A small image-text matching model, trained from scratch: 45.8 epochs.
Rows from block 2 of the fusion encoder, named by matrix and row number. Rows with one number belong to one attention dimension. Each number is 128 + 24 x the weight over its row's rms, rounded and kept within 0 to 255. All counts start at 0. Numbers have three digits each. After the name is the row's rms in percent of the matrix's.
# q: cross-attention query (fusion_encoder.blocks.2.cross_attn.q.weight, 256x256), inputs 111-147
# k: cross-attention key (fusion_encoder.blocks.2.cross_attn.k.weight, 256x512), inputs 105-139
q.86 095:139137130124135177113141150123089101135113083130111140107137126082128136109096132129139156090136148089107138121
q.87 085:146141082122143110093141120175120118142122131114089094105182107134154103160163127109110105172176137132123171138
q.88 091:149109116111074090113142094135129129173153134180164118167128087106148100153100136160104140111108111130110081109
q.89 096:154124129107150107153158108099117113137123172135127117119099109147093138124143117151177086104119111151122130143
q.90 095:141114160137106075145110132113148118148118113106182171171161132113140148144095133148106148111140127119121088157
q.91 105:065118088093120123103113148138136136119097095133166141187131111099156158096135185115143145085123125082112124114
q.92 096:090107155105136135121161144154096103117136118145070193123120123120107109134150120156141163140129123124135138107
q.93 103:173133097133131164151106129119167161163101109096115155084142150156111148138156138111110172135119140121088118099
q.94 097:111083161117116142186132142159124114137142110146111115126121096122145098118142096100099146124116137161163164139
q.95 093:139156177139152103130124139117140145134168110088150109120122146114130122135175111094138114113105135107107148118
q.96 091:167131113109129155135128167144147111127139134164129146114149144122112124120123163140113183096201185077084119116
q.97 101:102102122130130101110120118119133134123121133087110115118134116153093163132148090135120115186163135144153113090
q.98 087:142155137134136145149119115092145144155147120087124166121153101122131138116117129137185120135155142181111112136
q.99 098:093119139173110120114131137131135119109116103144161144120133079168148123119130200118144109134105102150148142170
q.100 092:114153136122115121135115134142140154110130153095118141121160127091090137170103133097119116146161146139149119131
q.101 092:133119142134111136131184124117108100095102120136182112120127128121119074155179104148078114108133183109135159138
q.102 097:066114147139094150113147118125117119154110114156148129089093134118139069112150166117111130122081104142147149110
q.103 093:099145097116113123107176131143109161165129112113146107123136139085082103150119144138074162114124095149105120147
q.104 091:109076130091166140163121150111144107124089126075151164074161140147145144126136122097111125118117115147153149120
q.105 099:117109097123100158122132114143137151119096114121173080123118136111124121144143142126110117149121157170140108160
q.106 086:105131106115114117102096124155122074172104133096133113090143112135145082143171132115108140138089089146126162119
q.107 088:127125157128107113143071142167179089149126132098139134093138104155109143119155108160113135105114128112147145150
q.108 092:116137139174136162187152154084086158137144110152146112131173154100123164121128136127100124096193111124104081140
q.109 092:162094135085134105130157179166122140135138118135118111153131131142122158141131176114116131151142125138107140151
q.110 101:157129130168070146137142132150118095138159116124157136141136091131146100125112128145173119096114133135113145112
q.111 091:124123113138066147117130140141135146107138162101129107146128112181147131086111115141114160141137147115146161149
q.112 097:135137131140141103149183111126080155149103098082144155136139143132128133130139106123132151153094095172159152081
q.113 089:153102145100097144103168179146141184100118113119140111126101141167113132150139157114096103132094104104099119152
q.114 098:099144100143149130099138114138153141125108132104163148136167117112074136118128112140145166122134146105106134159
q.115 100:139114118149156107124100142110117141088104159106133137098146159143136157096116149135144086090142117166144120090
q.116 101:121138092145114135114138108160101130135140091121124121143131120098134107140157142117107101151116168092151113136
q.117 086:149142137145146115150133113131110153135118138117179138115095080151168170130151099151162174134088164152100085126
q.118 088:155106121105157138124117192134157134113106125144137096152109123122105151086128143080113140156102150123124148119
q.119 090:086148108086120136136105089125096132145159123118101164119098091101123115140150166076150118151120083135097146119
q.120 093:139147130110175126122117115129145128090111140102126098100136107082127141117076115080107094129130146118165138126
q.121 096:141150124114182122149128109154099116134115123138148135120153103104134159128094146126152188144141148137138112094
q.122 101:094119144143071085117139143144122184121145133099127133119114072123130129117091151161095107168119107161156086101
q.123 103:117149101128106160117083114130165137119127126120134163160179161142167190087142153122137099135163152104167141109
q.124 086:122150134124130152188125131128137139138147124158114129140130155174125119146120128157162119113119118166096112103
q.125 089:126116130125170083159159137087148107128123130098137114106114106129141144116164129110158106139124147105153133145
q.126 103:134144114132138085158083125124129100116118144124144149132099129140163131107102125147099154134124137176144130120
q.127 087:142110123133124160105157103137143082148134101119132126126156198127127153137096151124115183112140128150110130126
q.128 092:119127161117159142122140150139106146194167108112125130150112158109114124122133098120115160131142146103133138125
q.129 093:148086095121167111099149164162132110122131131121112123116120138134155095137104114155093153123117129114157152130
q.130 088:070131127117149115141146139103115127151145082150148143128110082148110139132177122130122124114160135163176145148
q.131 089:130132170129119156160127121117116181185132086116160134123116091126070105140107126109124135125108161156112152123
q.132 083:133085142152129096122134138185132142149131156114097103112128126118171153128119139170033115132140109128110120122
q.133 097:120179118130107134124138124161136130131116128118150153122125157117166123121088153124144155100116117153128120166
q.134 083:166138142138111202110114145118149128112141093107097140135153128087140095132153142137138117138149114112165112114
q.135 092:110160161163082156131134125137115151102149118168108111158105117164093168128119102110131157110084199142139142133
q.136 091:148095099121191161107178175160119105119089142137111133135119125121133114139137130142118184154126110100142145122
q.137 101:096139071089082095125087140111111117176128143129123160106145132180144170135120164114140153155121116166164144089
q.138 093:141147138122096129128103157149122163146161158163142076142096104144113153100110139126080132168128119110151088133
q.139 087:092129151107117155143097119106147175155160139112128145166092134152127152113064115108111110159115151152129127128
q.140 094:154115122144117139157104117105126111159113121144150113103105136113125172118113158132124096085137178167143142120
q.141 090:172126135168157098141145133097132121155119150115135159150138134116110190111126120144153135125102111157146112149
q.142 085:134104146113149147106122157133156111127127120112100105154098065134141145096103137120133169137120097114137167139
q.143 089:104164127172135120102091099147123112138123123113109109150119096112123099079158078149137126099124111103144120093
q.144 088:151154140156123186135155110112119111153169151130081122126099095158128121138130111133108125161096137099078133167
q.145 082:182122169166129130125161114125151098176136143138145091095129117125148136100132098127135120101154113165112150122
q.146 095:071150147120137138134095182148118106099125176126104129119139129127141178170115139130186149117168146145140099138
q.147 093:112121123130155141126155152116144113158149144114118152140096099143145114153134093131092136107099083123147109126
q.148 088:143094107138143141113125131092109127144133132084116159143148124158126103150159140138115130122114120160131114206
q.149 082:138107109136151133136131211141092113132118101136119119139141122117099137116103124120111160131106135129136104139
q.150 088:124142107120134158113097122134133099128114132097121137143118123131134112164119153129111125150085136096127118141
q.151 090:120088155140146133117185132126123115110141092179082113159123112164091111179157150143176147126152148120109108129
q.152 091:125090139110168117146128145139147130102120141128126076110109114160080153161117126153166170176157115130143143084
q.153 100:087114162103144105102106158140116154080123134088103130136167119117125145105151131103129140123155091141178113126
q.154 097:208117145140144105151098094098125175102140127122099144122136097113122147118126092097125138131087082074141116150
q.155 086:093136163149141095126152104102141120103145093123115127128115118138114102123113146135164142143108118155153088168
q.156 087:129122146138133144102149106144163107147140119140110126131163129131082078159146146114111091135046167092115165136
q.157 090:144096120135096138163135115144136121120144152113140142134133130099113124159163128113095144121125143152140137128
q.158 095:110148153169128157086135104153154160098142108184148090111145100118161108144126110119128117169087128119127160153
q.159 094:125099132092161148130123128094122101075092086111131142126115156147136122107121093129100137133126115071115116130
q.160 110:118183116150137139118123131137127146085128142133095136091129113167144150141085123126132087133139173111086144126
q.161 106:121089130110133136130148107141143151079107163122121147128133090194116107151124133107133135122117162126116111100
q.162 116:111114133140143152088120114111124123149174100199065108132139140133164092152145104164132154115101123160132160127
q.163 100:153108126154126135146154166130160098109177132123187073097124102126131144134100159122156162146138149150131143163
q.164 107:095105134131141105166131118127135118101127105158138099160138139137118131147131192142123122107111089115119139153
q.165 102:081160124147138110138146142121136123085099128091159144102165126160115119129135122126143140121110165096141102117
q.166 114:123111127134148122145147129152124170089059128100132108109096117132107103104150093111160097121144111132143163105
q.167 106:098135125139182139142149134122158183123118115147113130125122142119172128113077153171174148108162099142108152142
q.168 108:126113114133109104091101125112156098099115180094202133116100116125132161136121143098147151117140077103183118099
q.169 103:101129099127113162123120144112111095114125136127121094107119149144103121145114113114141126093129125067118125122
q.170 115:126107154122133131118092166136161088059137190090135140141149106140094137109152106093150125097138127135080102118
q.171 118:143170165094110129084105133146104152094136132093138159120146141122103113131177134121133120161152180075088120174
q.172 119:110099176105119120086092139108103159157104131109126130128155103147101132106115157119109134120104152128098119167
q.173 111:169139123100113106114142148145097148108143115138140095149104146098126081130131148135146108129155164125125099181
q.174 123:168132153156127173121124119148111131125129097159068146164098152115090100155141122097150099140117145074154140193
q.175 111:129128084157127169177133158138143122123086143156132086088127165144128116164155108143115135092104150135146094159
q.176 109:124122115103156168098102134129128152122111164135101126134152116146109103157156122099147079154150157103104153166
q.177 104:124145151119102114083114118140117127117119180072075117121165116133134164155118161126150136158112127088142115103
q.178 102:125090088153088167135124202123118098112101100112175126096129128114114125119156113137138120138137159124145141132
q.179 097:120109128111115147175148155121130137136181104172124119129111114078177138157172127118095133131137121150119153117
q.180 109:108131156111142147131138148115116125134129143074166145118145150123097163140139139126164143152145121103121137143
q.181 096:106148083089071142138127070117132093146143105113131155141109099133111174149125138154085165100095152104109119117
q.182 103:095162133167111110035120142123134149101124136135165112129110117153133154179120140116140142127157122138096096178
q.183 099:122179139129135101136100131139121139137136123121115151075125120135163127141106123128120111110116132095138138097
q.184 111:124132108117117111164121141167141136132104126157156165157164176130187147156178159092086133146140140131101127117
q.185 107:132127118111148170159128082155142127155152102148111106085128111094121114116126092137119113160142126138120122152
q.186 114:168142116123125153134160134121093176115134125156105171125161135101121130113145133143074145119143155080172106146
q.187 109:160107050137123094139151110141103121151112104152156119140093154156175100121136113164139157150104141153165134156
q.188 119:163146092144148120163082141110104116141176103132150094118111152096136138109109120115151119136095174143177090154
q.189 113:135126120129130147158167159099112134133140159118136119142153147129074135173153124147151105148139146148094113134
q.190 105:154110149133143128133136116122147121137065131177150156149111126131111111092168149128144164093150124115102132152
q.191 109:175130147094145133110159123158089118153146140155143114063146111120085122139139085119113132142128142143134127134
q.192 106:116174129118097111146125107115090096191164106184137108129107145116155109132113101136120112146100141197164142160
q.193 092:093140127140122165124131130147140152149135111135102133093158119136128128163134118109131107135149095082130148168
q.194 102:098121082167169098120143131125154112120110136143128174182129118174131135136116125130144095075129143110110139128
q.195 115:118144148114103147130123148112115179129108109105149147125164142157120154129158085131139171124185140119151133128
q.196 113:100132174098155139188116127123142103152134148124125180132113149072137104134157138102110106123130120133138133111
q.197 106:119147105086130115142103150096136160106132085168067117133139156165151176167154102086143115125114126131092141163
q.198 090:145147167120116148140150133099164131110118093106126116079117127113138174137099136175115156095087135132119153145
q.199 107:128131102119130156156131147109124145131130085147099144129167129133101106118128119139155144119119130097105136118
q.200 106:072117120096158151139152142134096112175093131179072163126142133140123092112151125147113147120133150132143146120
q.201 094:134127113089141109157108122108081096094150116183111137163129116159130128132121082111165137134121119125144142161
q.202 099:121115144109147103128070155098085150112157123145177170144124085131133069090161118132149144096162118076125153131
q.203 107:100121102109114079138128121147096156123144104171110102148158128168117122113090108113160178176123097132135079114
q.204 103:127158113138120070203123153117132130116129151139154103182156161127145142132100108115131159140159135112121141106
q.205 105:136182116126116109134113127142117168108120104144111115089112151123146157117159124132105078087116103106107111195
q.206 109:132092107143129158116076093158141141151166140139148160104122090146105138111153121086111124123160118146163061123
q.207 111:137128081084162085135105114130124111141141094142126110139132092160119113151119132139142055117143106098138110118
q.208 109:109117125118126152109151111205149094149140101096096109124140105134069141157133095108158157140126077209163135159
q.209 122:160102125078095115123133094107116145124151153086126131155126152156180152101133161167107126140106116123113152125
q.210 107:168169093134169121079156117152109111140082149129134129112151109105132130140128125086132129126129110169122078139
q.211 113:111162104135186129129106121145137137133142138149146108112103116079087110122112161142070136112081135119118157104
q.212 114:117100156153076154114133147095104113111148161125143150132123117117154112115155108140135157118097116125097120140
q.213 103:162126077102131135084104144125114112114142152135137077133117146115121112177116138077113137115110087083129165113
q.214 101:117134137151088110159116145150073173093067148141177068105139095122123128142142151140114147140154152109106136151
q.215 098:126131098137142134144104126115077114125159089122133120062124101132167086141089114146105156152110140109083132125
q.216 109:127182153145141081151098126133153125116117103127124103150127142141109160109101150172103152141126076134124106115
q.217 107:145145111138155098164165116130161092134100131179170115124075109131179145131108125144137113134119131082126145152
q.218 102:150185108095121120148101130096154129129097100101132086117124148132108129126130128141120120140124106157105136120
q.219 103:080114165142118123104162148152140123137123158135091145098174147149080119156134120111167129158091100103151121109
q.220 123:107105146147113183108156127132199132105149171136126168115075095131130132135105131133185103097143126128138123115
q.221 103:185152128122109115168119102091124163114149135124124126130102157145154157160145124153181110157091091121128138137
q.222 106:100128092065123140129110112125121137111165160117117095134155110161135144189132146138121163149172127125124154134
q.223 095:132078088097134181163097124134148071124185164110152163109082148142107145096124127127097119121128091128125107120
q.224 105:104127114119118119187112148112181167143120123110142150129149127146128157140177145091155115085124137055145122146
q.225 105:113119149112137115097097123137127124128125175155170154139186146107143116145144163156056118147163153092139138126
q.226 120:106187083135101137139154130134183122104081101106149120132124103176131126125156163131168118178148077114133124114
q.227 114:105155106100129090137127141175159115078103107128143096116139125121099143098130115170112156131113103111139108171
q.228 108:114142083114138143100178197150163165122140140097157123110110116135153125117124152137114133101122088154134141141
q.229 114:158079173135136148125103122136093130139181124117125088122109070155126108194160134149144137156166138134126121132
q.230 106:193126087139134147119119156175161098143133148123133152118153110120155085143089114123100083125138135126137135147
q.231 105:116095114145130151134165141107173174131133117122134105143135085107133135147143105172138109089130089141103135118
q.232 097:149108110149112098112109091115117152106116109151105140127129116114105102134115124138131138155105122132162113151
q.233 108:093174106158158168103118157138124114131118093094112108159112114132105116092107144149123149111132114113136124104
q.234 104:147135168098096127161148117159093111111109157103184104149110117123097129139124131130107120154140135118109126148
q.235 112:102115097144096152168117137138146203125140107097183159130110119142112118123122127157139132084108129106178098122
q.236 100:162076165149136179206123185109092107117115133121096125112132134155166103129116128126114137106104141174104139138
q.237 108:113121126085111120124152118147133107166139128135131114107127139114132140173160119123134082139172163126105106116
q.238 104:133128149113111136132145135122132104159104112152201116192161139116140112119145124147140105143100145168108124157
q.239 108:142086134087185135121130107163151116137123141153105125139119088119177133085092132120093163079172128111109105105
q.240 109:150106113154136129141152105119120148140117121152156094093116150124141154080103157113177111125105120165084085115
q.241 093:120111092140139139138119141159122142131131090111169095126118111143117098149144129106115142150108110151118119076
k.86 099:134089127144111075110157148128150141090144130120104154075066143133098137098169176123095139109093152189107
k.87 093:160093133113165146097064101129106111087139100093112110126149143155189146135139129154113144123148115135117
k.88 095:130150104120088122126114133143104088104106136157142125130161138135095181093173143151163123120136135100186
k.89 096:140131136152133087093172119123184104117099159137118126099128113100164079127076104143085149177149103125119
k.90 096:147116139120136089143106116094128106117132100136144128122163169079107135109134079149126133179119121080136
k.91 098:138129097074113124130176125108100182112156127150126127138167096140120139115144145137151125113111124173118
k.92 097:123126155163125126100116135147117120127135149120103089117133127149136146104170155148099142100157151121179
k.93 107:116114116152063118135147141114137097156098135172106123157135112122139111076142101122141140145131136125158
k.94 096:159147169103096142133087137158115125114165106122121169105128135127122170129165151099155125074139148115114
k.95 100:110163118148156111089121142140102155154090135160110149172099128131138121083114131142136132170130082079114
k.96 096:098144092137138143127139107111094133126114112133171130093113114146100137163082147151110142113124138126158
k.97 101:100130116139104135170143131128097133152106114144141153133137102162140132102160130124082140133126112146145
k.98 095:121093134094178170122143135120161087137096108080146181153130078111152140132137117149132135166137097107129
k.99 103:145137164098157170136143140141165129115156115130119136096109126138135106125146161127131104120165167166123
k.100 095:149152104133064064098080128118111134153095091140170124122104126121124087117117161140105126094116118138117
k.101 100:163123115131128088142114167118122132136117137104144141091123131107133124136126153134121135099098192119113
k.102 099:085108166056089147120134146138131095143138145182125108170130142156116115133141110130150149094129163124085
k.103 102:138116140121102121128158176135127113124123123116154152120148124108140109107167115115122078136132128163152
k.104 097:145153161128169140152150171132148157151148115114171159091118110123145163143082115141128135123096130136172
k.105 103:127119130126072125093132107114131112142134115138061128116123113138139124154141147109122132138110173100159
k.106 096:112137084157106123062126160126156147090170122138166125136094150109109162107169099117147162084151176141146
k.107 098:108119128087124141100153152133119138111156146141120105116164143129119146086117128097119179123096137118162
k.108 103:090106146156117101154140100124135099139161135088114138131133132146135105120124151144087153062125110082107
k.109 102:121143164158090103132153111136120135139088107118128133091086133108154153128095126157144108123091127095134
k.110 106:133108138132129134094166118125121099174084174096080148068130143151123153115122138122173137144148140112149
k.111 105:118115150145138136163189158120124095139156112121136121164129132130154100119110129142093130129120192150183
k.112 103:105165146143090142109135097143113139161143117160116150115108137111116161131119150156115090120113128098111
k.113 094:120131139176106099123155125139105133141173162103076120085125191115099090117130147118089102118092122114105
k.114 097:131107146137118106127140163102087135093115120164126150143146108075151110152133094160078121152133148173146
k.115 104:130122129072126116115176107123105092148135115128127137147097119118146134104143108146106165106126113133132
k.116 108:116160120128120187126139176105121136120113100125103123126162121094116134106141160137116124164134142150128
k.117 096:140096147126148152129132080153131128122095155111142129135141108126137126163133126115119125144138170139139
k.118 095:123134145187169139155171136134138118113144065150112075101167142141152081145166146139090131163097136121170
k.119 095:125084097114124113125096155092130159065109103158098112135152099108097139137132124143159139134139146092122
k.120 095:120106099141114149097149136150066122119148110119167110119124125140128125134111105098143126130145121136103
k.121 097:157104146121145128106095109139120100119120157150147134130087087117153137110175089134110154146135102098115
k.122 104:083148165138111128112105139122128105144099155124132118123119121143124135157128143148118118113127095114079
k.123 109:113124160126095153136161113133119116101132087142103141125097128159145126122107099156110195140093134133131
k.124 098:139145122108086140190110117164131124118142130141145140153110140119113137128121156110143157156145134115192
k.125 100:127094148126130118171123119131123105128110087147121120160130115128147106139167109150192154109149143142093
k.126 106:147099163126175083175136143122082120133099121153112144159169108113132114159177151120117090151143096103131
k.127 096:137116100111126151060150150140084095143135119141112149149110119132162137090108119126106108076122154098185
k.128 103:151126114149099095100145125131144110147114109141111136118122144143129132163126123144167082114087126142135
k.129 102:125101134133098118143089115137134076160208105106136137128095080119145121093166077142130161101135167092166
k.130 101:090133124110123164094150096111128144129114143113164146107106177113109123144141150098121084156119119121113
k.131 104:116135122148107141120114121157126158080132151140146114142151134108154146124167110122165148157146083136126
k.132 098:104141180113120162156103148120147116133188102136115108098133094181129122136154147163139133111156117146123
k.133 104:126145141130094131101132132113103110144107136148121091116152137097163119149123136149124172156084140115143
k.134 091:123129135127069132155125093157117115114165129137114137154166155133120112126155124128144107155150110156138
k.135 097:146107177131104114100140135100109083148104126091116125108145127111114108126087163160100137139140140113158
k.136 096:180115096127127175150137167138120124153158141116102101056154120119163183097167110104104134098144141134129
k.137 116:118159094126135149136087109095100133157157144120129166129105115118129145135145091126119192113087161122173
k.138 101:145120082152159104175097111130091109161161105092116161101158117145149112119137164138115144178122132109094
k.139 093:083117162147136090122151144117102088155149119099136151130119160098128158114139113139174150109086189074106
k.140 107:172126146157128156145127135147117090141094123108156122144161115118092110104146160131149147140175163150100
k.141 097:153149121145135129117141133090097158125125121148139120154114091156150116147120092134116118122111108140114
k.142 094:140124161127105106125126106149112112102153109105093120138150110115123150130155142129151131150110121144104
k.143 099:103139160179175160136148147118107120161086119114098083104146136165107170142155116161131137120126107137121
k.144 098:099151141106130108149123145110145140092150140142079140144101169112160099120134128091089110121161131110109
k.145 095:147123151134167164110139146104183119153149114091110095118158162096160138139158127146136117121150105180086
k.146 101:115153112112110111089155088149097154080107065170135168155116134091145127164110139092120112112115103113140
k.147 095:134152096090145170112088137084109133126132150140091129145133129115152132124153124100128118144101127135133
k.148 094:117139130106123126130120115109163085139162110114032105117091122151110112065197123130127129134113158106137
k.149 095:139143080173142147135140144152184137118114138126089152092145106143142119147191109142084141111134137104151
k.150 096:121150141093104137122118130097126133116118095098124120114130124154113134146090144154112135129108117109117
k.151 099:127098134132081156116125156148174125100098141153142127194137144123084131111139148105115095111136156127110
k.152 103:155128111114099102129122143178162186132139134136138173129122131094150125118172128105154126077139127145094
k.153 105:149143099111130117109131113121098106176127139111128091140133170101066085132111158111127158128094122117126
k.154 105:143112110115127081102140126120127153130141122114100147152112134143132129143109140174124123123127107179115
k.155 092:111141134132112144176163137137093142118123132099087111108154144171138120112112144122086120161159118111161
k.156 093:081133126145155173174147165094144129109147109142128096130138134114147153131153164130145119129095094117076
k.157 098:135088123155106141133099124144157158125142164132116116132111130137144081132164116148136131170129171111143
k.158 106:132123137141148102153121127104090118096128120129138125120130123130175159092117200099111134173140159096110
k.159 100:129105139122124118117133148156168150143130102087150137136107115108118134152146097120098107144172130105144
k.160 106:128141141161104155169184118077125106104160157095149144127107139124144123137097123139150119137149110121105
k.161 105:161140108131150123140127131166125127112146158151109131181132128104124122129172128135175145141161102094055
k.162 115:152147117127120079124200119130078144129105152129132125104110144134118116147163122129102123110125136103148
k.163 101:145142153068132123110103123142147149110137083142138115069115067109140106141119159078117101150116088172145
k.164 096:075130137125090118179156132120160125134123151126111098145132161109133128133125157103110145121114117091125
k.165 094:107137134099110120148078135147127100119132129145132106167123115127158096167112116125119120112119115123154
k.166 110:124108099128145103103084082139111138136184141127157109124128143131105133141109145168110102135132137131142
k.167 105:175116129084109122129134084150155118161149153070156105153083050126150089138130109146159143165100084140158
k.168 102:147164117126092130152103134131131113089123095150124109171145131107161135120116158132127142196129174149118
k.169 099:087177110085156112132091093137107132160144137111121119146185092107108161163085077154129128106142159112138
k.170 107:177107173124088170122168119138157112132095129152159107126130108120190117151161122101114149135094156122118
k.171 105:162103098131150139143109177186126143166143185089143135105132101148127143132118113165104086156132139183144
k.172 108:118123160151121146133136131112098162110107139119197139109085150130158144143113141153087125111128163128151
k.173 106:126107139102168129142114126180145121122100090125105169096144119104116133115132126132116152154116114155150
k.174 106:062166131161087145138106087142116120098116148121119141129142154109082127137174132173110128144113084138131
k.175 102:108127177125158122119124127122086166100119158165106100122101129119159112119121128093099075113112141131116
k.176 097:095095127134139131129175118121150142091097153132089132146172089164110084143145159101120126116105135130130
k.177 102:146146155138089155125143152129161084135123094139140152135123153119145161129143128063116178167095109132127
k.178 098:133119133108150127130189114117107105135138155100142131138094148122150091108139128141128088131162110167145
k.179 099:149074160165128128141134186129092111119079132100106143087144133126131123125156135125127126151102100115113
k.180 102:144139135140084147135114145118157115135134142106133108115153086128101138129113140129111088122124155088137
k.181 094:115147119121100145124135155147096155153135139106117184144104110150119104145135109128056081138141123094120
k.182 100:123138126123109125167176144150121101131156134136134107135148155130159149148117137103138104126076138130151
k.183 100:129140058112118149169141168117137119127165153114165114173093153121116129098077138104111106128145113110132
k.184 105:125117138119156135157099062168174143177125148150104141146147126167097149136091126164127136151121144140129
k.185 100:120154097100147140135159106074111088155161136129145155095141087108117109157081095118127142136103128132155
k.186 109:145135148120123137145092168154128096081128176133108141116127152176147137132121110106133128107165093059159
k.187 103:161147115102156154098096135132141096140123137178107162156150117107135128082112092108114105140070165119113
k.188 115:112127136128104122147141153151160097122132116117128121150132149119172138126175084107147156157125134159143
k.189 106:105142121135167125102141130120127115131133163082094114121107134106117181131138135101103120143138106102111
k.190 103:168155148139162128128062134125109141132125166122130111124122113128126110112164131135154127136168126114138
k.191 100:137154155104117143091238121133148120117145133123165095115107125098127083136152125118108148128161101149082
k.192 099:083120126152190141131133128159117130149168158132169113115132146107116120077117119117134166113103084137145
k.193 092:114107136157192118109152126130149128113110138092086124142123128140162117139106133124108078115122125138148
k.194 097:129117143124175143092101101156146097088141121143130139116160139150119120104144166122131079158101156120125
k.195 105:173122118092084144086134141111111092090101169121129113129143105109138111167128093132091063094166113131114
k.196 109:088092111117134167095126090106116094196160107160135124138125104130100149108171151167086101128128157127119
k.197 101:107149115105101101153072129100185099123124103141128144158150122118150102087115147134114139139130076148147
k.198 086:134096093089136122162140134105138176110155145127110123140109127147147146070130079146145156152129090119116
k.199 098:120136135072132102114128127116094132114137156106121147119093198140146122093162162118074131127129104142144
k.200 098:136104163098120139152095143110132134098128148146112129110165129114145113080108129115109101130123152139113
k.201 092:121148124120154090133085132082148166117134154146130091073126165087147115116118144091141149094127141136156
k.202 096:113135151111162107126108094138133173151122099148126118079131149102113114128175117139122129121098140133159
k.203 099:136162109141165115137137110102149074113146178128156106125107112062122130135118122102140117108138078156129
k.204 098:124102125089113095092099095136105124100180109111096131095123088100118128136135083146132135088123094118147
k.205 103:154187108110090176133146149087102107110100101131141143145173127132161163111099092157114148108133100118119
k.206 104:159123169161118092170137108132102147116151099100160157092110059129094078109124135142124110111084143118160
k.207 104:119142142150128091117133093145113138104097073139145150165087162129086084084123181134133113125134139092094
k.208 105:120129136142100152086115093135148115146127172126089124159073127143108136143115137131133058147126178142183
k.209 107:147125122140129112166131056083124125119130170113061155134144196131079171082141119139146100186145112148142
k.210 103:122074130125121119112125117117092131097115134074146156143126115108155151129145079143131131077119142144082
k.211 103:114180141117087126124150109092125109126128106115117148162098159122140123103102132111113147107165154116069
k.212 104:074098135109140137127092124137132146179135121153168146146111095124112145162152091145131171137109136081125
k.213 099:106169114098141137130154099106170123160113102103113120121129147145141099110108109134145154132111121150116
k.214 105:128144074147115141120122114095121155152128089108110164143123151134116168143123120131167145148095149131138
k.215 098:098132126131139090131120122130118130142128102122137105100109142130146124118115101177135126114147087090092
k.216 104:124114154135118095125154167138138107108103150127128136182121155083091137127087122133110123089131138106123
k.217 099:130144108102148153129122097136112162138117130147149104131087132085109120128140131110127160134127138140079
k.218 100:112133100124177134114132161126118120104102152126091088116151159139149111133132104164117091164103120152122
k.219 096:167139106130136144105138139145123146175152115129137124092124129130121098121166122121151116104123127137120
k.220 108:093130127102135174112150128108138121133154134126103133098133146156153123146162146116125116135122179119122
k.221 100:145108108141134127151102140130108144147134138102112138119121113113117140153121090101136157134116101109131
k.222 104:100127152122092159103114134120149125133090129150123160163148074106116149124122146139142164095156108160112
k.223 092:127141126125076075099136139104122149145124119118058115137147111129128143182132121108088103095116148135140
k.224 106:095110115111109137136103157163108119200117122136116141157128151106107142113137091136175148109115152119117
k.225 107:116172110163093125160126110151101110094082078120095139110171121100081120083124135148108137167107181121151
k.226 107:151077057109117134090133110071161100137158102121130149128156119151133128145134134125130151158124155146122
k.227 107:127087128128138126135120130161128142102127111147124107164135166199124132135110134173163161143171104086135
k.228 103:137104126089120116129089102123107118086106147149162154145115125114097176131148113098117152139143108085074
k.229 108:112114172145153096137157157132129180111103094089167115098135130120143108103146099109143115152136138135115
k.230 101:153113155079153096127100125126081147122110131092122115102170098099136174093124153139078109122121125134139
k.231 101:115090120141154140088111119102118148140062125139127078150140099143104152105188135087139151140115143167118
k.232 098:134116126105160150125139141127138117139122124119125153112150142112102140150085082099108140156106108146144
k.233 104:143084091105089116132107128095165088131109117145130082118128116147143138083122136091117080194109153142134
k.234 104:129116115155125130098091108116114127057144042144111081174092160136148126125158101111094126123109157166134
k.235 103:134066120166129120139097128175122129094120196187166100059139144136087156134139103157103096145148162117153
k.236 100:111115120104191140168111123174142141120134139145134115109143119140115094111134102113108139094115122099162
k.237 111:160143084123119126146111140138127121151126097097139144128095115151121112118107149152164118181147156140118
k.238 108:135086116137131090128142136107123102101137145174132118144103123131178156124125116135123155091098165129145
k.239 113:111143153177128111156128122138119133132139083164120138177151153143123127120124115121109093172171109177147
k.240 098:118168110158178140092113141116115130129125126126144095084143090099132132157142114121064153125126102162114
k.241 098:157097103102121134123125106088116123087102102133116117100141094133094127124105121097141135145122119107179